{
  "color_jitter": 0.1,
  "mlp_ratio": 4,
  "label_smoothing": 0.1,
  "optimizer": "adamw",
  "grad_clip": 5.0,
  "weight_decay": 0.2
}
Rows from block 2 of a small image classifier, named by matrix and row number. Rows with one number belong to one neuron. Each number is 50 + 12 x the weight over its row's rms, rounded and kept within 0 to 99. All counts start at 0.
After each neuron's rows are labels from the 100 images, of 14976, where the neuron reaches its largest size: "responds to" is what is common among them. Only what is clearly more common there than usual is listed. The data: retinal OCT scans (Kermany 2017). In brackets: how many of the 100.
# u: gMLP up (value half) (model.blocks.2.mixer.u.weight, 512x256), inputs 128-255
# v: gMLP up (gate half) (model.blocks.2.mixer.v.weight, 512x256), inputs 128-255
# out: gMLP down (model.blocks.2.mixer.out.weight, 256x512, transposed), outputs 128-255

u.124:41 79 67 45 56 36 57 51 61 30 53 73 40 48 45 54 42 48 46 49 44 74 55 40 57 28 48 50 46 40 38 50 30 32 72 39 68 23 53 55 56 51 48 50 46 52 81 39 59 53 56 34 77 64 63 46 52 81 37 51 40 39 33 54 41 56 47 31 52 65 48 65 46 42 24 70 33 42 39 59 53 39 55 58 49 56 54 47 58 47 50 61 58 28 41 65 55 68 47 29 54 48 56 62 63 55 50 45 43 53 32 48 42 57 45 26 58 44 36 31 58 48 47 65 54 57 48 69
v.124:45 59 71 55 52 68 57 45 70 50 37 43 53 32 48 37 58 45 47 37 35 37 62 65 44 60 41 53 69 30 62 49 38 59 32 54 62 61 37 45 43 64 64 16 37 50 68 68 57 37 65 46 59 33 53 30 54 57 64 49 76 58 44 41 55 45 54 55 64 14 38 46 34 61 36 43 53 27 57 87 40 66 55 40 46 64 61 31 41 48 57 75 54 47 40 38 40 43 55 56 39 60 47 49 51 51 36 44 33 74 51 40 49 41 53 53 66 80 58 45 33 51 36 73 38 69 41 39
out.124:53 44 58 62 42 54 42 61 57 61 46 69 45 56 34 50 30 63 62 24 57 44 50 40 61 31 39 57 60 46 39 49 50 67 68 43 34 47 54 42 67 33 49 54 51 59 40 47 58 39 42 54 46 53 52 35 47 30 55 46 58 44 46 47 49 70 53 36 41 41 67 60 34 49 53 63 48 64 52 40 27 49 67 49 61 79 49 39 52 31 56 69 30 34 61 55 44 33 31 29 56 49 46 37 71 37 47 48 46 52 47 42 78 35 50 20 42 42 45 37 46 48 58 62 69 61 40 53
responds to: finding: diabetic macular edema (87)

u.215:55 78 45 44 42 58 57 49 43 36 30 33 47 43 45 38 65 45 56 84 31 59 68 56 37 34 33 46 54 32 50 64 42 43 39 70 69 54 27 48 55 54 50 37 36 61 55 42 49 56 64 47 77 55 50 58 48 50 65 61 62 35 43 42 66 43 46 61 62 53 47 32 58 58 34 44 40 29 56 57 53 44 51 40 61 38 64 62 40 53 50 48 68 38 46 56 43 39 54 50 47 50 40 48 45 59 58 34 44 58 50 36 36 52 36 40 76 60 74 43 42 63 27 79 38 33 54 42
v.215:49 58 50 42 37 59 61 43 48 58 21 51 44 40 58 48 74 28 49 55 42 61 85 39 52 16 46 48 40 44 64 60 47 48 34 53 67 35 57 55 62 58 68 38 43 45 62 44 46 40 56 26 53 48 54 54 41 60 54 80 62 49 27 42 50 52 44 57 63 37 46 44 47 67 45 47 46 44 57 50 49 40 46 40 42 40 72 48 29 68 57 32 47 49 51 48 37 47 73 54 51 71 40 84 46 50 62 38 58 54 57 34 36 55 40 46 58 74 66 38 56 60 61 82 50 45 61 42
out.215:61 33 57 55 48 63 56 50 75 60 50 49 75 50 49 67 31 45 51 55 61 35 51 39 67 46 38 70 44 62 58 54 41 54 52 60 39 36 66 70 42 32 68 39 74 59 48 53 40 58 36 48 36 54 41 32 49 37 50 65 56 55 47 49 59 54 14 69 62 29 54 42 39 62 43 47 55 63 53 40 41 57 52 48 46 67 48 26 44 56 65 38 47 40 64 23 46 54 31 42 36 53 53 46 53 42 52 49 44 68 55 20 53 46 66 63 68 59 34 41 37 47 60 50 80 39 46 33
responds to: finding: normal (84)

u.454:43 53 46 64 53 58 70 47 56 60 16 45 43 68 61 41 37 42 47 26 46 51 39 43 38 47 45 51 32 68 59 40 60 53 56 65 44 62 61 40 54 35 47 61 40 43 62 34 48 35 49 49 34 52 51 54 67 46 39 44 65 70 32 46 62 50 38 36 63 40 38 60 44 63 54 40 55 43 55 34 64 46 48 27 64 26 73 44 42 53 55 49 47 64 62 59 41 49 48 45 66 64 39 67 35 67 41 34 52 56 50 41 29 64 59 50 36 62 57 35 73 52 71 62 74 59 46 53
v.454:55 40 47 56 37 48 55 59 38 45 25 48 55 26 70 29 33 21 51 38 31 49 57 45 55 55 42 41 64 40 38 61 57 59 45 67 38 70 74 38 40 53 51 35 62 59 37 58 51 52 66 52 72 56 47 38 57 53 68 58 65 52 71 41 54 66 49 53 40 45 53 44 59 55 55 58 40 50 73 60 35 48 54 68 37 47 40 46 46 60 55 53 82 57 37 55 36 40 36 42 51 51 33 46 54 50 56 34 72 43 52 44 56 38 39 75 46 55 81 50 60 64 41 74 42 34 52 51
out.454:54 44 42 52 67 37 49 63 65 55 53 60 35 58 59 51 50 48 62 39 40 58 39 42 45 24 33 49 48 51 49 57 49 50 39 27 62 45 42 41 71 65 57 44 52 37 66 28 48 32 26 50 40 57 42 49 58 66 56 42 43 69 37 61 48 53 60 32 53 40 28 29 49 44 40 57 71 40 47 44 24 43 75 49 48 42 70 40 37 61 56 36 44 80 43 53 38 24 61 32 39 40 38 51 71 57 58 44 43 47 55 44 44 47 48 49 39 58 59 45 49 50 54 40 81 60 70 21
responds to: finding: normal (83)

u.293:49 62 64 34 59 46 73 38 59 41 48 57 42 79 53 50 43 60 65 57 43 66 36 39 46 57 47 50 51 52 64 57 24 42 51 60 63 62 43 55 56 48 29 44 45 43 71 67 73 67 58 17 68 56 61 62 61 58 50 38 56 52 49 44 49 62 34 30 67 51 32 63 36 51 29 56 52 51 59 56 45 49 82 42 63 39 54 47 47 57 48 45 50 41 40 56 53 38 35 43 46 66 56 61 61 59 24 48 54 56 39 55 31 73 56 31 41 53 56 71 21 41 48 51 53 63 61 51
v.293:66 62 58 45 47 48 60 54 47 50 33 30 42 58 40 19 48 26 44 31 53 53 23 41 36 44 43 32 58 29 50 43 45 63 44 55 59 49 41 33 56 73 44 49 50 51 54 65 44 46 63 42 71 54 58 53 37 54 66 51 64 63 43 38 72 58 43 52 65 23 58 51 42 72 42 66 67 53 49 60 48 40 48 38 52 21 52 50 25 52 52 64 20 17 41 60 41 37 45 62 43 58 11 72 66 51 42 37 59 54 59 56 53 57 52 51 59 52 82 57 64 55 50 85 56 52 62 56
out.293:65 27 66 54 43 52 78 47 66 68 46 59 49 37 69 49 47 44 41 35 56 32 59 47 74 57 54 41 52 71 60 74 60 58 39 45 30 62 70 50 39 33 61 38 64 37 47 51 71 43 43 37 35 30 62 36 61 37 35 64 45 79 63 46 34 38 27 61 46 37 59 43 44 60 65 36 49 59 65 56 37 43 55 67 38 61 29 32 36 48 65 50 46 66 58 30 50 56 43 58 46 66 49 44 52 33 53 56 71 55 48 32 54 51 69 59 28 54 41 54 53 35 53 45 55 59 58 47
responds to: finding: normal (79)

u.430:71 29 60 52 30 48 42 34 36 64 65 44 53 43 55 53 65 47 53 45 16 33 64 43 49 43 46 59 55 48 57 50 49 56 49 42 48 50 49 60 52 55 42 42 64 48 57 58 46 38 51 46 33 16 52 73 46 41 55 52 45 54 66 41 21 38 76 48 32 65 53 62 35 43 58 46 73 39 47 53 25 52 49 46 49 59 33 53 49 51 45 53 53 52 60 29 50 56 56 63 51 47 65 62 47 68 55 67 29 31 72 48 64 47 45 57 36 45 47 66 55 44 59 30 32 33 58 42
v.430:39 50 58 41 74 54 49 57 54 56 21 45 46 44 60 46 22 46 26 39 42 58 31 59 56 71 60 44 56 53 50 59 63 45 42 49 31 72 46 48 19 58 73 28 57 60 57 49 24 52 49 57 57 52 40 56 62 49 63 56 78 55 48 51 56 64 45 58 41 32 49 37 69 67 49 55 42 28 63 54 40 42 44 59 55 39 68 41 48 68 45 76 60 74 43 52 38 37 33 55 35 52 38 45 46 38 50 43 66 67 48 62 33 42 32 80 50 62 67 35 35 67 62 72 54 50 34 57
out.430:33 65 63 33 40 68 66 55 47 45 57 69 65 60 53 59 58 59 63 65 37 53 42 59 40 42 59 66 55 69 47 43 50 41 28 59 44 64 36 73 41 63 54 45 42 63 56 53 65 65 59 66 64 39 44 43 41 43 55 50 61 39 43 54 64 58 28 66 67 30 50 54 37 53 38 37 53 58 56 42 34 47 57 34 43 68 49 46 56 68 30 45 48 46 27 55 38 45 36 74 33 34 66 65 36 50 42 47 31 81 58 56 39 58 48 54 37 57 72 52 40 62 48 52 44 52 45 32
responds to: finding: normal (80)

u.463:57 54 67 35 51 46 53 55 58 53 54 51 36 72 50 59 53 44 57 44 49 51 49 57 54 23 59 53 69 61 38 42 29 41 58 41 39 41 58 52 34 26 41 58 52 50 66 72 40 59 47 37 52 30 71 53 47 58 43 41 55 64 42 75 44 40 61 46 49 68 46 41 49 60 28 72 53 35 35 51 35 52 55 58 33 52 50 34 65 61 49 72 45 35 42 52 59 54 25 45 05 35 41 65 71 45 38 55 60 56 35 63 54 60 34 39 42 65 57 73 41 73 60 48 66 58 42 59
v.463:55 56 47 41 48 58 65 46 30 57 39 54 63 66 54 32 42 57 53 40 38 49 31 32 33 70 25 41 82 26 45 39 38 69 57 67 56 47 49 25 43 50 50 45 51 62 55 38 64 65 69 55 63 63 55 64 70 29 65 33 62 47 64 29 48 38 56 41 46 38 48 76 51 47 39 41 43 43 36 52 45 60 63 46 66 56 51 40 47 41 48 60 45 38 59 55 39 68 55 57 50 63 58 40 36 50 56 46 40 38 37 62 58 40 68 45 65 38 44 63 55 27 31 61 45 31 77 59
out.463:45 50 63 67 41 33 60 35 65 55 63 54 32 37 34 29 55 38 35 47 32 47 67 34 51 52 48 41 69 55 44 43 53 59 48 46 45 55 62 37 52 39 50 40 48 50 36 62 50 49 54 32 74 47 73 37 35 45 46 62 41 56 56 32 29 49 46 43 53 45 59 73 38 56 63 71 29 61 52 63 50 40 73 50 43 71 38 67 53 25 44 42 55 36 47 54 64 55 51 46 55 63 69 35 49 55 44 59 43 40 38 40 65 61 64 33 48 39 40 60 58 32 44 66 43 53 42 59
responds to: finding: diabetic macular edema (43)

u.502:39 67 51 67 54 37 38 49 59 38 51 59 62 46 48 65 46 50 59 71 64 36 56 70 32 37 57 74 41 49 54 53 42 54 49 35 47 28 57 52 32 62 61 48 57 52 55 44 37 57 37 50 57 45 41 35 33 63 39 53 45 61 26 79 62 59 53 40 47 44 52 27 42 48 41 68 39 43 25 51 27 72 34 53 57 49 55 56 45 53 66 76 49 40 56 42 63 38 60 44 29 42 32 41 63 41 49 48 39 74 66 47 37 68 43 49 54 55 50 40 54 64 39 63 60 58 40 29
v.502:61 61 44 57 39 59 33 58 49 53 44 53 69 65 52 51 47 44 67 59 59 37 35 43 54 37 43 57 47 65 33 46 44 48 52 34 31 41 50 27 52 25 35 69 54 72 41 49 29 57 60 66 48 63 37 40 51 38 61 36 56 64 37 70 72 50 48 57 52 66 41 40 51 63 13 54 47 49 41 38 46 67 32 66 61 51 34 30 45 55 44 66 46 44 31 49 31 37 27 22 22 29 46 47 54 31 60 48 59 54 43 56 60 45 32 55 46 49 46 51 45 68 34 65 66 52 56 43
out.502:56 41 34 39 46 56 61 51 57 55 52 57 54 43 53 70 49 54 76 63 93 41 29 46 63 35 47 68 61 44 44 79 34 38 45 43 51 55 50 44 26 37 55 51 41 49 46 59 56 58 36 50 51 52 56 35 61 53 50 66 42 72 57 51 47 36 43 49 66 50 49 38 33 46 64 31 35 34 42 44 60 51 44 64 52 59 42 31 50 60 65 52 28 54 51 42 52 49 53 46 33 42 34 44 58 44 62 46 72 41 53 27 44 30 66 68 59 63 29 49 58 59 30 35 56 44 55 33
responds to: finding: diabetic macular edema (35)

u.361:50 78 47 73 56 33 49 39 70 55 35 51 50 65 41 60 58 38 56 56 46 34 54 37 31 38 56 66 64 53 50 35 32 56 59 33 45 46 55 50 37 53 46 46 39 54 51 56 31 62 48 29 59 44 63 44 53 63 47 73 59 56 40 64 36 57 70 34 61 30 34 55 33 70 40 78 33 51 30 47 34 55 58 52 39 65 55 45 46 40 63 46 52 35 67 39 46 35 59 40 30 51 35 53 54 50 53 49 48 72 41 40 53 49 46 30 53 72 47 51 63 63 42 74 69 48 57 64
v.361:53 53 41 80 35 63 36 62 51 46 42 41 74 57 69 53 38 36 47 48 47 38 33 60 49 44 43 43 48 54 38 40 47 53 52 39 35 46 52 36 39 34 37 61 64 65 42 38 32 48 64 73 59 66 45 36 56 39 50 35 61 61 41 67 64 58 58 52 41 65 36 39 66 47 30 54 47 47 49 54 62 68 34 65 65 20 42 34 38 49 37 69 66 47 33 46 36 41 27 19 42 37 53 27 38 29 46 46 59 44 46 60 60 43 32 57 63 42 58 47 59 54 47 68 49 47 51 48
out.361:57 58 53 62 52 44 56 41 58 50 34 54 66 35 48 62 48 47 54 52 14 38 68 32 26 56 69 64 54 47 51 44 39 46 55 59 48 55 64 71 44 65 46 39 56 52 37 59 40 61 63 40 55 43 55 50 47 48 44 55 79 31 41 47 58 49 63 54 47 51 41 77 46 60 37 61 41 39 32 51 33 67 51 66 43 52 44 49 63 71 67 54 75 45 67 41 48 58 48 45 43 51 42 61 25 50 44 35 53 55 53 40 49 59 53 60 33 68 58 59 53 64 49 61 43 47 51 48
responds to: finding: diabetic macular edema (83)