config.toml
arch = "gmlp"
model = "image classifier"
dataset = "retinal OCT scans (Kermany 2017)"
train_examples = 98430
image_size = 32
crop_scale_min = 0.5
horizontal_flip = true
color_jitter = 0.1
targets = ["finding"]
num_classes = 4
norm = "layernorm"
mlp_ratio = 4
drop_path = 0.1
patch_size = [4, 4]
conv_stem = false
layers = 6
width = 256
label_smoothing = 0.1
loss = "binary_cross_entropy"
residual_init = "scaled_by_depth"
optimizer = "adamw"
lr = 0.00086
beta1 = 0.9
beta2 = 0.999
eps = 1e-08
grad_clip = 5.0
steps = 36800
batch_size = 128
epochs = 47.9
lr_schedule = "linear"
final_lr_fraction = 0.1
warmup_steps = 1840
weight_decay = 0.2
Rows from block 2, named by matrix and row number. Rows with one number belong to one neuron. Each number is 128 + 32 x the weight over the matrix's rms, rounded and kept within 0 to 255. All counts start at 0. Numbers have three digits each.
# u: gMLP up (value half) (model.blocks.2.mixer.u.weight, 512x256), inputs 0-127
# v: gMLP up (gate half) (model.blocks.2.mixer.v.weight, 512x256), inputs 0-127
# out: gMLP down (model.blocks.2.mixer.out.weight, 256x512, transposed), outputs 0-127
u.63:156120131153095125119060147158161115166129109177087061150131135102157126126087060107103120152107147121115163181083182173103128146089147152143163105137194155176166154115168081131066123183090143115163076113129168108158108156148134134099153142102184177112104099141159107107118133074123133122053142160156123129141127111137182137137201107113096149140131120155164094158070101160138085152149
u.64:085150171136112145188149141108134126115178168120064101143104081128134112086143162160111113103107115063126213109121145155116108092089123110142145214072063112099075161152097151119139141154132077162113150150173145151122149099113140099146123112140142169096109175129160161159149123125088104169116110117168098135081092078164059189106141133131145154111118173100167144109123129178136103149155
u.65:113120140092119128100119088109126057165107143109096120107068123187101162153116104147073119180147138130106161105122126126131146103143160178138157134088101072142130123102093157131067134145125127143173119102174104117121153176145075149097170152163104104136144146143124101152078154087146079132099113154135095108102158120129112106112131104137108098090115133164110136177136114156099143197131
u.66:142123188165108106094105137117184083119138139154124074140108123116190146064125145159098117142117160124146129189109118142143107109060119128192097152125158139168137125143133140109130123134128056174106124131087120062130168109143035167150119224061172123039133124122232123076100118075161172093113096110139111154107149125131118164103161171067131101171202128152145113141111128074099160113138
u.67:093107089091150085218062210173084151147166125110055106096196111085168120144160140168146141132112190145047062112091147125100145114094113097116070141197144134140154141109122042128103068100123142149146149140117101094170084150216188144100105150115130200119136120097151087041124174152099099160073108114088091150082175092143134130171140171122104175185125122181158100081150179085099133100103
u.68:140132177119117150170117145120109072106160101182127164046105168093115116129172109105108123131060155125121156124095132126130154164081130131162123155143182161133114113169119083101129150085108123177109092145120157096109170116163124167108120186166134134127121098115149093178124160127114090200101038122131116156129115166096147106112178122165154076128129132074185091080176128113132125103172
u.69:121146200127149103145097121204080115055118074213122144063101178106075121154127101104121121144142092129100106125130169149155114144099172138103099079134165119137076116160200099109107141122107097093127166153108125178113105102135174152128075120166074111150071113129096096205113148164093117098117127141110159162166172129108182076150126105189138109149114094082199102099118129120183123137107
u.70:126124152082134133096082102101090056126044118082112078165078094149113129150153118140020135133212106123148158110140150171113162094111178174113127129049070104117089105135126155135139110142190167116157122120170103120113156120100121106180118182127092090172129157139157174113063155036130089120121131202119129102107100101176104120079095168068132136138153196160111130181172187180100181139104
u.71:150118144121108096160170197137138133102163134096138156120157167142125172121208144098138085137088106118168094092157107145135155176157113072113050090146119120157178136102110100085087114119075080130142119117123117150140108174131154118134113121094137097136115103123142083105114077139120125138121071130134138143135158159145139111123134131138128120175109113151142105163149114119148174175102
u.72:087129178076175085153180156136109109111129163135079113114105133143121111063118126108121123142064187078118194083150128151131097038142134086149130159111094090130114108144108095118087189170113073141064117141165111191066172142162114146118126214145115148137096178158163157162146163088101024141088106102162136095118199067123094141097166100135160130120116097090222136077086115140124102152141
u.73:162135129154127161098092085165130141152169144142167126156136180081129119147061090135153161114098189159144089123145186133137093134129132084135116126151181120202163136156114103109098178168114160132161069143074101094177136109117117137131168110119158103153120103132099061147134086120174164117062149113161147098172153113107171090117100083146142097091107095140092124199083134097155083113102
u.74:132131162057082114081153077106138071119060133153107141127090114091097148087169051150080130162094168129191191108095157153145063161145091137153186151161133119161124124149119146148153079055176113100171112178120129095104121167134069201119189194135108162114094179089092138075072115148125037192119156134116094146111134167182112178127132130174110054088130121093112103109114167072074116216157
u.75:097124098153144108153123120139109135135165142155135097062131133167168070138110128153186179125076130126109142168145096101098085139081149111153156172172172112109144074132072138108088153117120119142043143083207102096175161104155107156111112172157154108112131111170192184162168180124141154134078118080086147145107148134083160173107099154089133166096077098133134146077088165093128080097136
u.76:122123171120119109131123153131097112163153142082151147135165138085123158121156148108155147097109093145136111060155164174120073188127134099107142140083094120158175175134072145074095092149096134169140127104108111096117164104108137098191116113122126133152157115143168108095113126119165130083136142123130110162093117179126096107078090165138124145101118151134121137111115080146145153170073
u.77:092103143042130114147154167125073140081151156107110156079151134108102172101145124124124094094140116111085076097118175149134116182130123101047119090093103113143156140153126118069111099112123112158132121097122126126127164178149160121165080148191140131158098131165124114077135162097079090140128099115168064145111108127224094125100099096169167125070115163148145078087136110142151140137096
u.78:137138075149172171139181134098169171174144112163129133106117119139112122088121151142121112169136129139119115178108117103111202099136100115168137122138125167107130104087159126142157146144106110190080113123120171098099100170178101099141162110081152154119172105172150124145149132113069156150141128075208130064146123142116118115169235102113123152146188123170160137127159097119127124060165
v.63:135151160090170084174138204144109103099152139104112133128165168110113125106132143159133117147130157187094099067173162198161155168161059097082124134159171085140136113144188128173120067053127094095169180165056147122110091160098171104110114133130109131130076107123099066122097163168077065167166112149108136112159127110119156089109167085156146112175128108164137107076167141106065134105102
v.64:125125138127124107119115155106164074121131119134133076149168139185127148116127057115109073100168139096124097133058152083126137129048145106113123100131168103078112148109137097138063091119096101131184085121108113125161185148126167179114081163113161121164140088095090146089170168112123145129115075144152050147153141123175172142167114141140130148106157152185135141198139159120123130106152
v.65:143140108151168105154085149115075075129165124049136116143141157133113098142129171173127144145123095186122117072193126144108177146155107114147066152130127121130137082141178102143159102145095149111173148171118118083176132097115170122130135158089125113131167083075179118098083126120168133110144119176120113140133099149106175100088135174084132127152126148148122179129143127141121158154122
v.66:173162101106136114164110166167162123088186130146058143146106143097142122099148133154144123163098180133129103088135170212108154178114068096150090100150185128182137124122180111133123118093132085112145151178089162118081091191143156104118152125109133146088095131115089069171113133164104125194141105119124195123124125156154145116130201098146114119177093091145178103110162098117109146125144
v.67:091109151082109138159077104118100137088072201038131099182126104154105101175149174135142192110144127117106155077198161155112124111163159187110131154103092108129131155121091137115101148125177188122155149101193071144129125091097171078142165108133155095138105212129124116092107146070179093131133175136071138109051128092112056157099071180111108167103059159144094158106140159222083143169099
v.68:106092114139138124162130147184120069153108083143030105067097085136104127103147076139133111198147099128095124148072179177060130131085124100141087150145100128123099137148186102124112078109145096150161119148134159149132109147193140174136159175079108187112135157104163108134045168124100061178053099161130085137094119110154108142145187166122079141125174176147209088090110180141114106180090
v.69:073118181138123130125114112175066111107099122175021140042025118104074093138101099114145153155132108117104178142123149177146089125111158122101126151108133125131071154189189110120091134138191102106173167119142181134143103105196167169113127132156106171119088154136113099131052123141129084084079144194088147122085169125152106113122117167147112128095127123084191089097082114181123084173089
v.70:147151200075179089108162137109118095049095130111130147163129169150061126146172110110112094133217132153169119065132142166167187109171108134125126103092096118100147125094143151137123126085142116120186117152115125133091124153103158123099114138128135082119102086112104102051112103118103085171162136175172116130138113101148112139092126120144169113146177146123117186154155121137131200113127
v.71:118087144132114091100104148120148066121112130158128164114143111167092169127131075115114107146094111118133135108115141129124101144170135103092110109103078082157137142148117087134107105151125104165131121097132110132117171157152104146119092146126120114118133123169147148118127148107154102119103093150153114119133154158132143128109139087137132100103132133155171120160091096151148101199118
v.72:087062087085081142116075160111172149153068149108079079073100080160150171141119088115153152156091153138082162135146144143131141176177110121127145091144060102167148149138156082148132111117129115128161142080109172094145088238212083132140156130156174171103162151120131116120098145109124071044115121142123108064141195119166123125152143119113087129098139098165215097112117102156081112137205
v.73:116130121090116083131125051137165148144130191086113181135116117142124240087142110112165131124126125152135121093156075079109107128097127127148110183149087103207066154126083127094196177150106077216093129138087062123072160121173127197106147151113115117148136181048097159141118158141181113095143020104092142133121157128161114102112099190147098126107137150151137140099163131077120205106110
v.74:114135121098161092182146166158130094136169087153057122108130147099131183144123127172147125173088188181107111100142172188131122151143060105180059165202203119171109139145209106172128060057220099087195158174052180129106063197120164131105153143087096199059102138093086058143077147201093060181134139147083139137113131123161159101162161100162112131183116093158153106113163185093039131124095
v.75:188134144136099140117067075094148085188186144104163122094107124152167106189199101150171148095070111155063181123172092112165172134112070138126162103140143101156110097163067085139145115090134170157122135124123120043156174139123130124082154175188175053152092097145072037177163113100163135139078051143075125115129190109061160109080164104155135058108071113082126165100173106113100173105136
v.76:141115089150124168084145083100098151171130123178161109092098100148133100129088131150141135160094130146120155232135113076136124122146137145173187108156120133109124102131129136165151136133138168108096128077128160118142098149138059117130174104171152119115173117191139132164140144135144160136109157089147116116149121124073134143166158077110130133102108113092130142108110110090150066116176
v.77:108093168150121126122060165117172155162124123142111083110130095181202129144125088115175163115120151168125074139166152181160113192132104125142107099150158106158184153138167097121101098097147138119161158067105197057170097190145110091147116115124149149089093102166152063162098147118140153105085124146093130073100164131142104107154091122089111147148119089183198102125118121120089154125070
v.78:144153125111082132132068149152175158076072142055130134162155112078145138148180123111181175093117152089128135094175149175077125155155182149119128092103100156164108186095071115070113126099158159119137131091168113143122154121120148074139095107137146124112127156115132117106138145069161113096128150099081178135091140155111103139061064196129091132120083139097133099120145084188130158146117
out.63:177107122066162126149141109085133139137103160125138182162143084141173176132131108112117161129148171133127122112144110087139140123114094136131147164137119123129118098136109158118157102083184153149051121137102079127096127121114117142117129170136111131117121186143079135135129151133114122123170107113064123098094092106157095154147083141123129136141107135150041118125159167107069163092123
out.64:111141116111167147130077090216115157068127167128116162161102160105088105190129157125141158150102108146141119133177119163127191198136117139136145144155147114158213119139164169149091155146161096069101131173167139102138100104140110125162190113075132115084092161114151124120088102086092146150211201116085174152142104139089148090065162103097093089146080103125092107067119150111093127158146
out.65:114106145140134107149119134118092165164131116100134169165119121057120161125097105117140146131158110137120121119145147121119106169115147119081153093107083119167129119103157122124108084213166173137138139133133149138146107123139130106151117102061123176147195167156152140071118138099179142073146164142143126152107094128155094102085109161125100132111124128157118139122087157153147130172073
out.66:132044077172113137107125151129079104134103052141175137163163080116117140132166165118098097109159131087133123120118107077152157127137108162141115079103124118093128126128163143165155106131138138110129090163133126186130136135097145131118097149094151112156135161107148134143151083128166166084161157159146151141174124167115076152148147145125161119206102144072110155132171177140145139158133
out.67:146171167164184099182164107144118094162215095176077104087125163175124135140109153101154127158136112202135148147138099139130137110085159046120135178190187119137105131141151167168057123175143116132166116167105145109176108085121173169135142180132084163141154094198091106208072169106085114102117106210096060152088131141119119016090170165093106082102139146140119098106161131063092123103083
out.68:149113101124138080161117121155101135117165118157084147102094075062104112152176097135108134156154087131077139177124118109098120129111067139123134103140132131170128106163078143149162107160193121134088137155169146179158087146167174165095134094144081164139079165145119151153106158099157123149108130140118148121115108123148107093111172091172101079135082155130095130093071180131135091150099
out.69:088121132196118137173137161167139082124129170121174144131166138159143079162154156115157164117126140111089153063187132087153160182103060110129137121137152067082112125148147165146144127127117146104086179156132089131120132092081177144103135109111164082111120176122158110182176106156138172087156101149100140125121188093074102080119137075154139156112101104109127175023121186171092110093165
out.70:102149172178073147094099118125117160174149096146173131144136102098051173190116123148115149089141048174094136150096125154136123171120151124100159098126136121177147090146129221089126105180164159154073126127096128123140164043129101079202116165089135096141139137170141096107103086108149179058091183122123117150106120141118122074067144186106136070098150125124149181090099156100160170155060
out.71:201129124092103130167108121103127119143122162138116147129118105130158115116149070177157098112120171115108146110119166105127124127128069068116110143121141113093099105152137092114123119092139132127114159128117118059129132120142141129126129134082120100136140136143098116116147197132164141185119076112099141077082124124148134108159104129159138170088119114160149160137127126141091146079115
out.72:121143145116141135125096077182109161100119113144095143159087085088077153128144191054092218133063137181170166123172087170199168164192158110123219159164126142230177176147160168115075195164190142119149126158086153136088096098133123127091164145166128185142086164149092068202065055095070055099139154177104146087123128150121045163101182176098084050214096171114172032095207157048090136175165
out.73:124179120089121136133123158117157088121087161160129096127160146181164076121154113168133181136137128081155152110102178138135095068107108143193096167075138080078147091073126111127149101116053077134067099086194096148124172110194053121083127116095128107057124113088120183085171124148125121125185184136131138129153140099105251180153165134090175183109165066124069133164071111191109114161121
out.74:129144109130111075144167148144118096127200114088177110111151135142102156154080180086153124117122158145060075104162141084089150142150132145106091111176080129148118146140123123135091132144174211130168142103053083157124114164050205104153097131137109123174168075193140075157175150144190156123117086085132095114045142151092055125151122107148093172157085120189116205106125068152154114042134
out.75:150111081071143171114086127155141153195083040189141100102119147148060178149167091095163074180072078151116155118128138176090176142195164079111097088155047151200172079080130115099085153110158092125093080126100118094106109189203051074175143147150169105139189053192134121086102092147121083175104104107130133149082175214088165171156137141176086066169151101142156154224155155070118160134158
out.76:122081120132179109154172080160123091116123106131074122106089116129071116126122071135107169187138145116091177159155137092121121108095103175117145144133137129143134108113175128200117104169179116081107099164156160167157091142131121202094174157097088161128130182123126153147098147062111114120134159148079130167108127128096109150064146144150110117110112157137081105089098170135102077172148
out.77:101152123108145102163148172129073194050148127147136073130153107106160130032117194123171196084079147151193109127097114156166104116139099107134179181158154183164196150131124059111136122108189143171146133118115140145119133133123164080127095113160139226047094114146102136087152114147041085158140157136130099072100077116160114192156092125124156162206107142144110106097162152100085132119142
out.78:141126147095147150129131080189062099063102153121111140127048133094039107182119082094091134184155068082116166127136126154136182151094130155134147124119193147137150109132174168139123217172170095073137121186181135163124117077131120170128198120126116125118117143097087149134082090083067089109174198215107165162105098153122151080065141146155122114106150108080083097159125154126087107154166